A small CTC audio transcriber, trained from scratch: trained on read English sentences (LibriTTS-R), 15625 training examples.
Rows from block 2, named by matrix and row number. Each number is 500 + 50 x the weight over the matrix's rms, rounded and kept within 0 to 999. All counts start at 0. Numbers have three digits each.
# conv: width-5 conv, dilation 2 (model.blocks.2.conv.weight, 320x320x5), inputs 0-45, a 5 kernel for each
conv.122:541578463494481439384559523582508417497467540584518484522483430386470495477457475523452488479533531525428574491495471538439603490451542450451418468490481512506464549429507533569508518435509538521569448478496477573432640459573422553449569479457577426480473459496531545495498424572500499539415450479521534521549488485436496614482518457511493482525541469586412515490472513484494580503374587442555514497439584537510511519550465518366485508507507427550535499581485452581506463502548443588492415530483537464590495471540542567517434513538373563439521502441587509496520430573545564545407473468527491476623461494496497488535467520519457509571477457523501505434482416518523436480433514487505548512429
conv.123:498413557483505563399452534508529583566454436546437572437412547429439522455444483577524445541508520406532513418475480448403444483568465430526477494518556445484417542456476585439525499462532530512503449509575489581509494463519518517494480597554480556490490538531430497468564442553443456520517495545484447432552434547569470526495490423561422540439446517492469593572631368489527464580448568554521485521473593443552494475510550355551530421494466487558465456532509456536525563474469546441544481496465518442558556506419530581410500574509463505438521445503446532444485463485546490579554467401520502531530532459648467522496504381546511514561548418493538436430518532553457531540514489555414572467446
conv.124:489538548573421500475568411542496470532536576526542530533522506543504403627495513470620552576539531531475427540527458513524445504545455471476523494463499454463585507469538534520412502476530498542500532448544486495493421584501467566456506459491525572472453508550468530576457467439563557491538505478479514567508613540549493443546541500544524566415485505424586547493574464365433489472451442537545548465620595448494429532572506558406563524531515461595440470560498655454414538523541461551484400575479512538497430472547560565551524481445534441514484471376503458437502560527427476492470509477491500572497430487483448503486399575511471594493550441453430530511519506556494423507497525448503451440552
conv.125:503526476493401499527465596457490437564471553568538478476530554552503464493468563483469477440462478558498541539477428537434510439348512519457584502512494463523475461479479605577501439540539411507483626510481439516472464540427483524540527468495482520580574510522446481609457527470453515468555537488491404475537533553458495504465498513483568501467436518484496505490516564388449514570506547514488494407496515457475511546548526552403493467508503427403533452445523407480520557501580509464438506531413542528490532463564411543513546463468451564485498530424512490450515453465518507521544536530478515576499497544527582521467427442418464429479482445441547514620466374385504561435490495483429415493541
conv.126:533533493440532505481583508510469503536483460449564524483590573470435575522482535488502419509423465544438461540496475541519451594568544491442506444464455484459405498547420427586529453586449467497495515452395478494573538533498455565559395609476447618495478504543607545462519524492504537561497468503504557470459578503467487429532524483496561551479532513401534514590536517400509488587487448496497527435517449500475545533527512567416530530485501497503474467453611510449547471571515526421505535369483458658483452446514492422549528497536395534509517485486516472467488404460569509600453403548538433510444572505399504532469489492373473487582548512547453514487492477517517576387415553515566451502413
conv.127:519387485447508522437524598481393446449663510520456497554506574478429517524524451440455454401566512421544533449527430475492552517494491462469534456540469396502598528498552440543548573455526423530586497446489436579479597480448485497459502442449430469493578496550407481525427559517532460534524562504529460435519509533491537610416478491480549467506566391481455586368483749474431463540485494470496427477436476549530454557474481509431435511537509446519522608425445528554389520483555542494486484445499490505519464520478418482500553491522523409522462490439481500485519473439473425516567439477526411460491536517489556498451564566429461493487542532360477513475535419456469500545454600484567508502471
conv.128:541470487463545506477501490526543515548506543525521463406521524487475545508542514475440508486515539453488515517432535502438569495496553525469419485577444554506593529497518447489507472505536477480508438511466558514503613474577543524435503454528436461466603452508449436494437483360453583529474692470537457500584511462441473533452547554545333485528464473581403566518465428580504515449405604526408500496579460436462556645461480444514419508518530383544476442521519420457501514478530549537545490401447516435606467434481499394468485542531433461544527540507472502603494505439488472490465543504479557520459478505411527619440478528539490492519481425564527526545571395515541485530497439512396532407519
conv.129:492475503485517534467375473395527496397515472523426522496584446489568483427524442479595530441582495451559534492468602452488510442491539500557522520563474456465546557491537442551544533518498481600439511510504530529588549444394501548400512558541409506459435449509491452409556487519463507553520504486550466496475508564527489510395476533445496458545551560557437593500518499512414473500603521469443515519534631508477551493449510502477510487476566464508588488476440497501586444554461493484455531585608558547440435496461432502469483500528552441467569540524457454470476588504465550422521546586525487504483534491521475482534489528488438521468549541542490508508470496592497492529525535457496528487507
conv.130:454427376663472541525496503465508596468415437474431420590454541480449464469500538533493499576623389485512455568444513433567514517497441507570526527425440460381542565538454408614357474468484552497432472556601489583591478466528575440548490521504590464388578450576489505525529461368503488572530495545495492537460493528514461480512542514480543549414445547522445493474481469502503519508480494463523566515517554485542495451512429413498556491519474437553509491490481432564540432465466451449494485554440500420533479555523557449486467513536547455469527547437535465516469589587474534447448537515525457542541483521550450447589459482434446511456486457462454522552425502597502481563430492524420496523468
conv.131:518526466449585470478420614499457491605420475481458574498474474480543587564539501454503524450379543592512511477520478477491478452545506473610492585485458576406417529493420493498498506498485567487426578535483493550444461421520525468462515522452486503496499442550524445496501565451542533507533447489440502438427539586482542527495441505516474460508511570470573497536521499483537515515603494402546429497480461462421513509442510509556484484478468572435488473517480465527607464603505430491499497483479606510423522535487513543530398481474416551526519439631406466513475432501480546514482390501508605489478423445494465437511555523493465546435437496448483480476494476483539484586465514443504522473480
conv.132:541553575464450576555455422562535460633568492534597494504430553504494431542534455503547582502527493489482407627550625434482572536565531474540435452528465421507538525535512498379488493511411510527577515528497486480529521522531481468572506503526481474502492417485629543452487566501507476462473395422534557467364476511533446456455396521514512510433403488525526487478500425538508480405448577528469457488417485472459521473506447485501508504490570569504500576492452498499558459552523531500499532455496525464527445463576435376467482435572502541462490558613462369479433410514601440343425470507524464466503533486521576457417464509486592489488581566543488484486488497519412477513591447542480504564439
conv.133:557524493466516467437514519483482530516517353486521538475443565420473486467495511384582468454525455571523556551408383353525293515459515458549465578525543420516514519507452438568549436548411473472490597456503473518478475451438544347515460490428518503562510456588465478506523480523477498514465398543548516495412474514481554443318388528517463515513545462528613474542502516509561469522456488602560546441481487511596393482463498590465457439451472503502470420394544499487531520513514571588488528464472567506445480517534484537456525464505506536472461524460591484549449474522513473477433540450610406493506493454529462469448493579464485499505493555351494492481518461436545549528613432500539408499481
conv.134:403481391604532528516598475507477536518430597477521415508507505472489489513577517453560471554494627488504446575458516522543511534502480469441409473480530433383605511494541560500511606495405521516443535458519522557455405456435409478571443488469509492505503469509398488515527418479495506459539447521502557499468462435488543461443566473511490500525514543458487542519541521535451453583526548487464535614514530488644540506539500544402516408485536420542512472550497455482508474511516460484458390506506533463474463459481508668520509492492367463530475490492495491480480459479457504500336497535586451521482584475487570427520521513450430519477521335603443518536550441474497381464518495446517515517450
conv.135:520532508521495482388463568478493552477532560451508471460511458564551475440483572545525496518396482567448496500467542482509498485523556573506414456458491430478568516424521361524495519432425431405500548499456502436518481463441445538582542456474599476427492569571486471453433463555474549498437562522447466460399498488562449582457516464537425503514420450386540444401505546472424537546569445419559436371542523497489435536476568512531464474481483380539412490464510463551421509573513552453565470543473511426565471530493477491519447482571315502587501463504566477450522530466462504496536464431494535470496465532553438521584529532432532566434561563514474478484624429466447567411495473540511585491528
conv.136:494470390377509477491517554535542526592519490511537514417534502476544528446423529509466434404447540560465463524509460563410507562587555520499437383514433492422460599475445507558566490539384380522382471488429527545508462434458472445425622490503496461501480493424551461397427516518516517496520464475469448456488573485506533549540519399449560532489461470466509572563543464485470491465549449452487485461458479495551564418481480460550425378509508500472472418538533548499576459514640499403421488532567504539500484466503491517587533460494460369464480464448415446435465469495495480491397539500476433466469556548522512425427394450506428543510459516614499481494564494525471434433520483450504572456504
conv.137:555605564479464510513483541542444442461531640504488429412560486514441504541599503534461437553457562515458581504501565423480498498547484509517507512519545517571405540502481533442490502506509493581485540540411485458514492525466520521545514449486465480454592439522565494467473505467520481496504541445554498511515404504489521505546439525572541536430517380612510454505475549596559438536500620449519466487514544531520441434505526517533582487480538498522471499528529397493423439499557560534547533534440558421540558483475489514549555469525545453575537568482514515491575428562422474432488474583490528561542486524550548480524562491545431488510529441564462394529526577473429458567546553543474532517463
conv.138:546549438504513492515540474496537530577474526487509497487456386450527486486574508461535510462453554535504489418590481582541456549575511482477403549495522614535464568545454551500505471542506492551549554442509504503473515532535581481420492462463526630508386502553571441506453425544450503499448518540536546453471527505436509501530382512519433493459507496618461495510498476493464418477464587483485499496513445481534561551411560560492453466496481541431467495480456558455534464536514522517564495513517458454489499494503446417488469490466614561478470514498489556564559490519549506488482493446547548403480441458503618490488417475552535425563517377532489524512479513496515476509445487540527430505479
conv.139:415492483532483470526533470494547474447530560457485544582467455471547523482419509523533504424462530430489451585472492509502493457491506496462523555547524495401506529436512496480515447420518542504506535459467518403464461479488514479481436493420530495586443508607459444451494581486505457470412579486496436391473552471509519510548431494548576408451505576555443519489571490488426500548446479538522480493485427461458445490523529476423496529558561522432505566500548535445518468531505489457511525518540404446501608525458466570510428549491470452421578451498530586479506418449444486517608537499418486474438476542526428505540510449533516568599410408602526532553550433529551500545422466448463500557572
conv.140:468477503477559535542502482494561508423544481467531440538488524436430421561479520523520495519424556487496478497453490553439423570545568421464502443464478528569452490609515484424571456531456440463475525482490532443447550423490490554555515592526428580465462516474571518421508454454521515482373515541426451517516533424438429484589467453485474501547516497513455492428436481544506433531596577598396517499536501449464615450561449547528498532520483523586558540469493476545541548491512486528559507492495470551459399551457542499477448551446578482475433485497548491452489536541551437563465541479482578529450588516536495445465453529419501444479519439543477490454419558523473500419569553441477428585515
conv.141:472486464468556510566504449474538459462499550467431445583546527422519534469625478452504488521516505579456454374463548530480487505487509510423523487542419479509460603566471440563526504479444538528551439433556630503472454497598426497549506570520504469516436504510489479441524424497494548515546417451462492449491481567586441523470527519496517448464552526574503454504449484479535502495543502537464511528432489538554474554487487392575553539444399433565599472428432490453366435615522536498442497461480493491520426486528498505566476550452462502425426446480521585509546586482543469561476492478413554599595446529445395511503416469469485578478495453489532484499529483545513576566470505557449482419479
conv.142:480552516323508482539492510473519585570528406498566479268490487489501552471474508548502551495471573445520552484579339534518499546485501500551475440527499542443490450499519530384531489524496406489515437511483484489442542465457531516406575479525590526538429502462584481497471475660343504444474557517389533449483462493526544440549480532482561407502525455385462547492460450538482508502509537462497545542574515515491443565558455515552496519493551507392503515483519464475534498473393481481524473504519449538400526546518535490406441460566501456487457482572514526489477489536567491482509484547476477382567531524450501469497498507568508507498518495412511486579523432520472514380672506483580318568479
conv.143:503519522422490511527469568546502584450552543566449435463591560444407523512469484444362477388593395499525445496568495466459541514452513500512503563415483507517476490459517558382507534516440579432513484521465542468494475521542487565493447550497535527465470587489508429519523502475413567502497530461499444462482340556543438530477554492489466382507532451517443452489506486450513490498472527466458557482486570484517483478517511514496460411439539516464413502447419520489500505424529523470540539467499423454537487461553475414558540483472438548538520512445541463418379563541541481457420478520539421538479588588572498508353506495442449486508558482574442552503479405468445429577536528505505550499603
conv.144:479506603454518465558540473516528494570429493455445523421545480491481498499489573447479479561412383440456478553468482551582566396522441536454600478484499514519438519598482505438510504591494482482477471631438456517490505489495504476526460497421499542603459387411491526534541522411473533518547446521507531525436387424492516489526510613465452509482424568476497544457549553514446444453574432459461511492485509404441537409621488589577516604520508459534508467465433498510548527512460483568404503449495449548511444566503499396515433552449476523523497573450481496483496492477508467562408429495399471485458564523470548582476570540506496521506446384571560501532415498459531440543464495533561465460544
conv.145:527535535440532528519429454576542502520466569412482447474542463475509470480490496434508529449483479593537481447576444606447519503484507506524492415442516494478511581433441479524496503455588343483475527476451418532471515444520477518420525554599579540467408480563445485513458593443492511475462577465497525478415598571498434494558505501514458536553517473515371574508428542525461533481530568435493487539543540487468535399550525496496476457427472502523558454494483535605476484538531507427504499481525481501480526488478403501599618515523560501567479435513460517516497569538493465547464477518451573519477439392539556517509548518514358434528528486441463551500588493486527555433432414463531465535520
conv.146:508439454620533529532407584516489436479532496542462525523508444478400485595457463465535564629446504488532557483576479482574438454515527496461484497454501484503513485549451489457561484471455489414559500532458471596520291565463474448545504480583481496444495540420439422589471555595480441579475485524466479489492443575509455418472463577537393439548428499521474350452562524508468482486438550598569467455540542493493407450438484573465423463474400524496418530462418468421541542390481500517448516449537572492447450511485500404475508648520411485498458636575550432522503402438579508564548426488483509486487493442495432540487461572561626491533473376349519475443595458496501547554497471513494531529543
conv.147:514508511497459565385507522466545477471485482542496477442495486389413475486486559539532462495489565512540535450468459514453516607496482519516434470469443564490467390452572451469514524442511508460587479545455535476481509545489579485456497552589439519475512485547538479548490497503447519555494487536487519501570434476496436527474514485498515508531536469591438536540485425486566498453429508521449574542449542524477539493495446647536468475411516493482509434465420382491424591486504508458523518468533571386493551484482551503499523574484455475527410596508456520449478473552543500528463551557531464531448551510437526545471491459457526470530471521549489503444508544451566449537519514511399530458514
conv.148:393527564504491542509433523494580488437579501470533617455434543495526533428477510470491474488462528459551464467579540501473539422440526505459504587499496477508558470507539440532498479475455597521417476560551447483570473358533527443511437509555478405494527467417503598612521569563463425478471493454441482518516443479468499533400588480581459478404561510554440505566536489380522509481483488540447489567563476566463464564555462517569467454464510583567475516466465465503421542478497405429495499516522448513532417490527518437480468482518499531568472478539525537555504533417502480452433504540471480512384600489501471568569479514560542509488439412624420431514609489482538546533427419496420507488392
conv.149:437478655455495543536558466534535492447507441505529555509445464535430489519492391433506424474460443508482454490503400585504480456434551448451531547518480497554520449467521560370504459492418570489475521562563429447509577617437469470449493463496488400553476501467429622486502425458446492498506422483528474478559407551609455419471633551478504485529487405495511497516437382487514444438541491448480506501496525495437534469438491501539490513549565428443530462520449465534485495521514455540532550525482457559577487463465492494451515482449542533413485570515495516497425449543546478536525484461498546491462494458611559565567520433559511496527438545522477567523436489480520452439567453498499473445483
conv.150:516502495561506445462532462514542539548481525498418513426532451533516606481470502502417474451486583497564464505463505466488469512504559500470552440478410536583457422496506459603508465509553416462497555504435402539460464427481555523492417489493439477499510531558477512507448444498397507456479478513447485500507532562510417517458514469454462411533505473550514469521477509339484523531444541477531537571535496482453523492554506556483502487510548412428568483531577475597457512524476468471535645546454510453500536423457558439522497468488396474541506455520503552536382565491468493520482440497505493521448447540480539603461424531479430493545409481477514552495604463534433452541458454502593409492561
conv.151:553461535495481543505479538550460502557526557422448503497541537556425537548417559476529568390513556501518514462506492500489536448548525498558502453551475540487489554374567554518459488542482527502449499537486526469584474522508512443537509438382513564503460391488493481507504544489513555562428529542575361532532515458376480541530534496521564504421403487583471553553416469503519553509472475455501450500558516533469467464448528509504452536513539516533439499523539454515481509483418554487503493453491483484424469607420543563538481391533608474457567412438488474518531403459487463440503493501452529491523465482507418534452484467472462480482440533523459613478571527488549409477454532573382446555526
conv.152:539550528417492495477440488545511428489552417497502555442518507489353464494549511510440589502485434443607433432511473519504553537527530468440453470497604432526474470526464485560506554471487546444530493586447490597561440506457487523441543527511461404470489476458543422472444480527460494496566468600443442506528468528492515551532427601597412463465489415510410497527524525560494434523434521518483503596481528462506412480523519399495484445486513547551447571516575513563428486388499409520545535455481473520546507561495545491402596434612538501490604469525428453521572503514477563549526447446469544516414464503487488526538513525474495438454552496520422583456577482429480542381491404582461490478459
conv.153:475481501509455504549513410493474549496536481502513494544501522522503529502546511418529507500497530496512545459514478550377497547531492563533494511453426445467473458598481520462444559547547485482517489541501505479501525451557511592534553482516567473492504470451506441459525458572572468557465574463547479616499463471448488392517564523546583545451436438490469500488490517559439429472519493504537574530438492419444510472430473427415474457493453528552469485513506499455446510472535479453597498465513543488486388501499474470452491511446561465533507476529477482580530530496492498567434511513431410537513568505387509538492486501546466570556521553492444385455607542498491512519484569504508482495499
conv.154:482368633480511459507421430492526462462525568517552479468423460531481515563481535568529486543471436558463538403471524515518429494526556446532487548510529515521474410513436407478469510465500504577518479412518529510582462450560479497482439459500527554534515557440533545540517489517463490404483520468592587505537439496495430504530462520414545512445543480561458493524477452436544476483510506554519562400510516602562533477477451498537460512520550421518463572521498466485434576472502503542454572481420521521544360535582518465515516525520544539418487473513551445465536429484538481523534484483507577458473546553462443611369549472506456506443565475647489445475493554489588501640399518523452563484583
conv.155:499504435521473526518400376540502447569434555467515427523467563449482399442462518457507499522457463515437511496504587477514439502572545519494578451495547491419399511494545473470461516570478438481547495424448530525449368421474466508398497522579479594489482506483533499516508474548506530493518507479555526523503511546494481429537526506521518482479515441449517450558468507559550509449514566551503581518363530424538512417525499481520553512493426613538582504455501553495569588495548472579441544481475574504427420451481472523513524457473513420498495445525572415485488525560568510598425492534548482430567493490628529476496421496487447519523512504526477489490495545501455485436476456468425447602494
conv.156:577435438505461466464515505499446517591403519472499568471548454398484557499433408513465493522506507478479481509470517531487468507509501482576476471536437474528450470508508454541412532487497534540573452526449485525531405462451528588392494516509575511491485477541487496464478500452410489458490434600543494537600428550457556523538494571507450458484593559425467540448538463434501510464514463481546456533516524477488506512528508432587513455508560540439501541605411474432553437496415522519563496499441535513460524430533445541531456552554492429537502532435522428511489408545483460500455564543531434497517546492567450473536516600488512462481497475508495459481444447446481568488452470547547536527474
conv.157:501564445523547515492547467504520485530456531455482447506504489504537563511564460414530443466457497473475495546464569456419576545501462533480470453509412575501531536559528423567490539450481518492600446418516448502431469456519501488502425453572502435492515541593497369502510529495514461518520545527530515512489519473495554474503552444440480542439526549408544496487482383538524498527409516526482536550483434521462471521544513495433430488419533501484483423530483501440506498467478427512529495428486439459564543490551545556458440490505430459504538473517463414536517488458394465506453596494562553521512408591536443516500455474478513505564454427399497491543546378590507509523589411553501468449521
conv.158:499450610441474488540432516457505487464488482504489597486518511507500450477492519529451498459471438530392531534445527455532522344487466564476536535525427501552459579449550345473490493408535493517509541555480568517494560486491465556405520497508463528480505471429595564480569485544478466491515460479512475575443508535513498606479463461542426484494519446614369451513521494499484530506528495485465509479491520415489536499524518503527548444443535447489502481449494496562451482428574481443462456557491426472482596446491593408505503492465400473565523599458506464547525433649529469566514479454469510479409581457483541486454450421510508572474506485540510500475518480507511470550549463497445721443446
conv.159:502526451469558476515517465520479539527534441521573455412573529476570512454496583469478467457450585476463667570488400394507579452454526537533534416457570432508513501414508561444522575461559439419575543477405465554472490556561456494331464484517489491452385456542561368432546568550456513543541552577464501425517546457445476542525586589547485412505500532416435433491529469524479525456516480458537520532466519572460495490516539468530426475475567403514488491448532520495484564510443427532419481510440589557423438550495541495526477477513524473476513538442459484511430488523444513456563473572428373602490490384587382598525534451456463543478514472540411571569434484513575494367415420574503476386479
conv.160:490511508626514530606486468453526533536471448514512470453511423475477428462491485505452490459486466526428513487487488567435486548545501511565495427545499592565446456534483427476474517514501465431448570485488516476470467426485410594524507582518495459547489385502494492513470478508475416499528436500515452517452511477531390473553530474443556435526480527429491513491455606478554483457545492494484529524489523499493508473475444507531546500511510515498477439606564446486599495481487541433587569427462518449430521491500473488507512465593630391439507570499542449430498467383643518482550551447421557621489518467535585473544547487395564487479497525430548524577440573438481495517466522506497468499492
conv.161:485506479536477435480493442557574403470471558521522512432469506495459521501600472435460481546551515587510398507528550462483471537470491538460553485452532620439451522531411562535474510503573421513467480525533532594461541465511496500542522410474523410477577546537439510518534553396479514529551594450555573497528584446502448526568458377428527507576511554541532428449560612524651512530539462417462560549532477457558501507498564558458570479456614436453463542517520526528541514547537513456491541430523468534495452433529537506545523612555537490418520459451373481483508571469461472506454544498449465443488495442424557577441493470473497583512481521499515505440522432484569611522468401483406396496540
conv.162:475481507504432504447291462449567558420439518482452482551499495499366555496470571534521478482516532533483542474548440472537476617483529507457492495493498437510503489532517496419542528450494505538501484448538442482493440473516542487448469503532557430443466570557365468528491498566529512521503509518547517464509483493545433478461503501556519515478419482537513527500507432425493530506553485559489490457526450436460490450547562440506427504540468509460476517429517425463511513458528499542551489464474454497452463458468557440508483546523505511509514538550556474505475483505492425516612599509491462475440482488518525510506470547563523527520447530416484534501483472451462513545532467556491463575450
conv.163:506507490476515492502530514530459532562461540574418546530443463436552462468523434507490492528484517489502442421461453508526417458520477471474513463516533440474574523511413479575483505485569409467520411459395500554572587457537447477522484507550478612478429485467372475510573452510544568486538596508474508494365589454418484393469507410437527529579528411534448505550497440535485485548486449523531425443464473546555588532447524458504516472480515429500488482481474458447511467499560517464461440460540490508563457521510462592513379470578478434487545468542487531470445629500451531513551497472526386583452470499405479558525617526411538532454500447521501539522498475532463487463469443519421461498521
conv.164:421560501553478455379576525479553411502572535478566548529485463492540490462486581497519540553575482454422548474443577569518562531434445498465538585476434477425504577532572460423499476543534558412429518589528498470479502508514536454403463514588438474514440524398455545442409515530563525504427457525362496625439384553435487557440495564499602464558487556538468462462521522518503520452390529549503558453429541544517600482461542494467591483513516498468482484501550476478534465503518583528520402570556453561552469504515619403457487504423436524447426416569545527475424595507507527573398531525502492595503520428537614403557540507586558437486588444502492479504468603584549548498477494479474529591459
conv.165:512436469493553510442509516440447545532482547477460528510510425538441471496473472396484493419535476506489473504511512416510503523494484487483514485513511462453522562364437444551514535546513430556485539390504522561594506453433536402524464504493535582472533442418486561472502500467592563486609546481502393545559479479487467526485534473479463508526435483426526535489474500422543464472504554421440516562519452517519588488448526429547495580553419478546419450501445457506491505447502521518397608517506458519467483523434569500494506540456523475513516445545505408395563500481506541494567472521490490589446498495482437572484431448498506486541534483541594457474524505547434539491467598471601460435582
conv.166:386481635480512437474514450516479562388553445470497411468486441447468495512415467512503538457431498551449421442566598573352488652510519471565501466534591538528455464517438544516504435545544377579427425498511544528555508502425493439481475504453479490480553541476519501432510507509443469416524494540563537491478472483551502478462447492462521449536553471521496614458476485531499489464487617550475617424456512486530455518501507509481536447515595527542571392601558555557528488399564536603421439525537536477498508395424377452453502583551515442515570589473515516555505442521525458483363515515608366481379588522535462564541500512544538484548455466564558428550573542522544434500464574482459505552486
conv.167:542437478620574606432565332491540453448467476626495433507530498598538467462504521612496434445542499505515436409421509592510481516496511517506501537416487392595415367486449480484497464491503425481504490476558538526456504453468566507515437490460498417457404583445519576464525533436528492478452530454484490501581431453570493489455622501448493562542481510524496578475476456512639570421397563551471510558416467469523419437476502475482478496424478465541563507501489589528439406466586508478467556549441495506487453454490484565413489452485592447478501546423531517497422527523415547552430539501483455491579479515462461497432440496528537438586491555494488527531465412522500484496523504514477448514551
conv.168:535497390553524481415498476570525420548478533489438501523454493469484465521518447492441500495425585499469496528427458511482535514455451499507510513512623395413459549508464457460541486518589512482529408548514556544450534496480554407579444470453456496565478540514528477497478520478508496527505507486503480532445557513526558515483516461556549552485555363549460538538460547545515464476607494425508502520448567553421573508460571426518473519534472606496456523436533532493482491479511457523477532541407469523487462516505494418459474460511486570513499543578432461493509562534478467504423539421661540467527522456519524552536490607572460587541486434478484514473489538442524531479551505452424554498531
conv.169:517461444478538477493474630503509494553578509468425444478524541468460509582563463478561527455527514554527508483545493536465479511479502503507582558424433591535451484410506555543499530527569509432542441494469521512534596532513485534537463455465537587514558566466488518510460541462501525519474568550488524521502500448513449590514450494486608564458532518583513524412492597541465540439555537484480540537532462453539536521471562506482522506593573496452557550493609463472490434530433522478445547571459462564562438614445522587533466450485558531472527469479437446563541501450498500511461518462555591468455544535487505524509543516487482394427524537482575582502486531524541448475477534513515508423428
conv.170:532557382430469497469540514492490471576525461486570417487559467579532545464511497518583550454457507593431470553492506554459469543532516477502505411454479456446515497471501556444488541468458445473494518488357503469479520556494469446493544468475495546436507472550556467501486575497483551446424519465484475448512547474543547574476454473542447451511532382543432499425520452477550517614420395412525485523574516547489464530580545653394441507569590345479501451479591458588569526383476489453558544490520505502428492497518510514528509431571470490432486488507437561456479481566487529475526525467535437315615482503604466439472521495421479493506524419472549516467435506574507443463589529505495499502528
conv.171:388517541432510517424507457499556505395508494515518483537452484483473546480465603458569508508551579578477484434471423524472475603450565540478441524523545435550464552515480490550504523532459520484472442576490505497540408459560502493542517463504546558440544512460436476524475506535492514428565433520477537586493568534502454478577532410449557513521438533625539417542413580537446555493479490505498516636562431582619501488490475551536405519557529527465505512546564612513501501526469504518521459515547544552475477502523534550503501531554422480489444551474534506564476503575387400539584422489506522536593522484563479520482464425547480536495566544564424479469578555463469450528552523518479553515467
conv.172:527503424509539568507326514575479548530500428491531515514529468523315511444464467489504483558474551470508469504560543484457467653350581489524529502469512452575530501535482524510491537498409488513542522471559510498518449530409444523476388556515606362476467473564544527491498498527463507479506512503436470463633563465599332553643494517462469506481492456624501530509558505599425437477553513496533627499536414550489499469429489565497557478463556662449558467452640425431508523500494514535501441503482460577488563469469511485522490479473564466507531473593495551574534416488457508424552544541477528501476573502539473486569536480458512449482531460635505427464588534537483521486435484522507425608460
conv.173:454472565499538447546575470530448531393473525545535458515480475483481551561477548506562526557466494457497563641458531484604498523479450501462542538506491489452570450576463437428504538524485533603518489546551528501528546420475550471562416466482400483503545398572625535489538482464463476505379484547501535499456471537558514542435534599549490416556553508433495519417520556550427521450597505497497551471485470505454507520545413446470573479502497530519422554537449468465526486444491485520508444496532477508476480386532520433447544479517436466500509461584547523506395534431475505411351477559494439520454515414547613500417556484476478503474560588441479549476539491492428549434528485447504483588545
conv.174:533470461572503457560465491484524500377506530531439513457525541468537514501471467528491427485490517514496493453438529601425542529524497473423580515487468518616564464519572376468510565398484525484536527505507498481378540467525467451493416432523519498497480403567407509535543524439556483523407501494599583461458490560476489383493518476554461558429557531462484487458510488420448452444477463522447483628432509473489507411499544524514396525520420476524475549457507495467575447342548533489472529597500497437571464504475504485501488512521495562481470498445539546438468533507490514433409482533477467488600531467452598438582479564521541487456534421484496499554588416558568517509560442484434503495557
conv.175:502538453488429624528450462475457428563513528503556511446508526461527389576415496562445533502496481514570540495524408517510529457366430471425539632550509484554513556504466462464520431441571527531547448494561481487513372516429510514428539508518477502499557570536475547459484583472423562467454462502546475550472565446433516467561451544533379503550560539476588533518454470521536593436489463592423483434507489463480560548493504467565481472553469571406555530514450456543511473446512548493476508639508458557514528491497492534431538502479541502491433488575476455437520541484504463539534487447508566407605432575451507561470451616465468489519417403540481485483538450468432517547613458473468468533484
conv.176:574537450464579466565417566461420448565510466490492560537529448488478522572539521380521477572458480416498539526501462497490579474462514405499458556496559446550500426552475521468452468510469469499496530510410502508561481467524491512448495484484417512571509573434565507574504493507457498513416479513456493549531469421503551412468502431548448499545612364591476553501465502439515432464527526554550497430482468488476454485499493457535558493536524420487497477574487341461474575460607461526526537505479533495572482557506476534567450475577583439498419429496554533513564434520458456516572313521497608439531534492508480609472487514556492449516444528497540481518545517503568431577519503466465523537478
conv.177:423595436449502506465625514543536456644480483437587518425512534562519518436486464393506547501504467572530528580469498528528454500435519531479481485497509457452535445472539499533492530564485527467541570557489532450536458544473488400566532439499427507502453565510488470475501513523444501506542535463499503462504563478455453480481526548457545488505537520417386437523536479505490478470427475540493532466532482483507500569459435513449491479536575500445470542403556542501589510439526444506561424493445520477454549433538595495545473533481461352600529484460504529467471481488505485460502594552499480640526436454421506572511456520472529544467452503456479487496584488503470543421441424513474445454601
conv.178:496526399533582482540430496504543461469530518461498484561419519504537522519496428525492488523453532516460540506503545410507600431442457499525529564465460419597506483544435482511496476542464575484477580423441553516445546496527578443528434512464410467509482474489508390532474516580480444553465437543537517444488563479497428525592464489547472505499440500462531455434402455588430490486502480560538476461554464491415530621466504456485459502521501516421534521473543486481509519516393481560487575531518521486474484498479504505506460460477589554446471524509501498531547468418490523454481487561496590501372501439547364483530535533559502492560471505431498503474346645542472439546505557488485532545454
conv.179:506422500557419442586541474558369444567481543498487473501491519453427511513495365549489538471448577477495471390536490489435509483551453388485451494473475509512553489461444614482507433526500550523546504458531504519384460488441515505497454477487466424540491473412483553461510497562491523411414429539467506426569481479430474599492433557475596530480441500496439543437520554464498494572517485550445455562470421407402428475467542554425509429430420480461451451459551459455601459552540488517488406567433429524541473386530401546521443481382464517589570485502476437511459476419458494551556536483621441405431491550331537541507507598487601529542490474554470531562528533510539514492554519442558557513484
conv.180:527503484444486558384464517476453417515491473458605507551485481530425496456515472534505532527651599585504447486519460502538481443511530454453516485521370499495522532523603549548511480426520508546501524471544456474523598473470501532552452487495508580593454455509542520464399496442481447533424467551460566588634634553530448493533531557488490502469484499380463489494475512524573479430540498498579558627576527484419467533473416493477416544423542418458496564472442501468433592538498503402530500500536485453645464476568584553570520489552502573528509416444507496547476547536525517573510463513484529555493486539432510450526465563511501466483477447538563507391479405522395553553481467518544491509495
conv.181:519458468528531577393440495522413565500439546468459459546594503565474492435477472476479476462441404507538455576582494489496384516492515503520530420454490460462504575417411378634480535514562484493561460488423494499467465414558531383477475550492423563513406445449454444472582533498559510457494448444470501478485445548521403553523404490421579491468489560452608499498483466574481487513651440389471484488459510451462580474490497566484438434467564526452448481529490388534537473552479502515439473438540562517462448518536392524558504462517446581495477537504485460458465579368474491450504560483503439550478487586425423486506570579439504429399404681492376545365565444553463542429549484504640442515490
conv.182:508439468498492440622465519498501523524448490459523449458500491470628454420483502571451460469512541528497514515592542509493494526552520517538605476485451458496519499404504550485553474545553455575484499508553516462414459485576505547423579446570432573503460530410474513546490583374559520484480540414548487539481540451550519398505487465460518581477581528530560374515450572465431532599430489543462500589527473455521531488504533467485468497564540485475435590533485487471462577426533526521544483532425543454521500588515435525499463532532551494570525538416523465501456509556486476497432520514557477435440459534507568479481506506467555541502505413443495467621421464479510623481526515591456501421471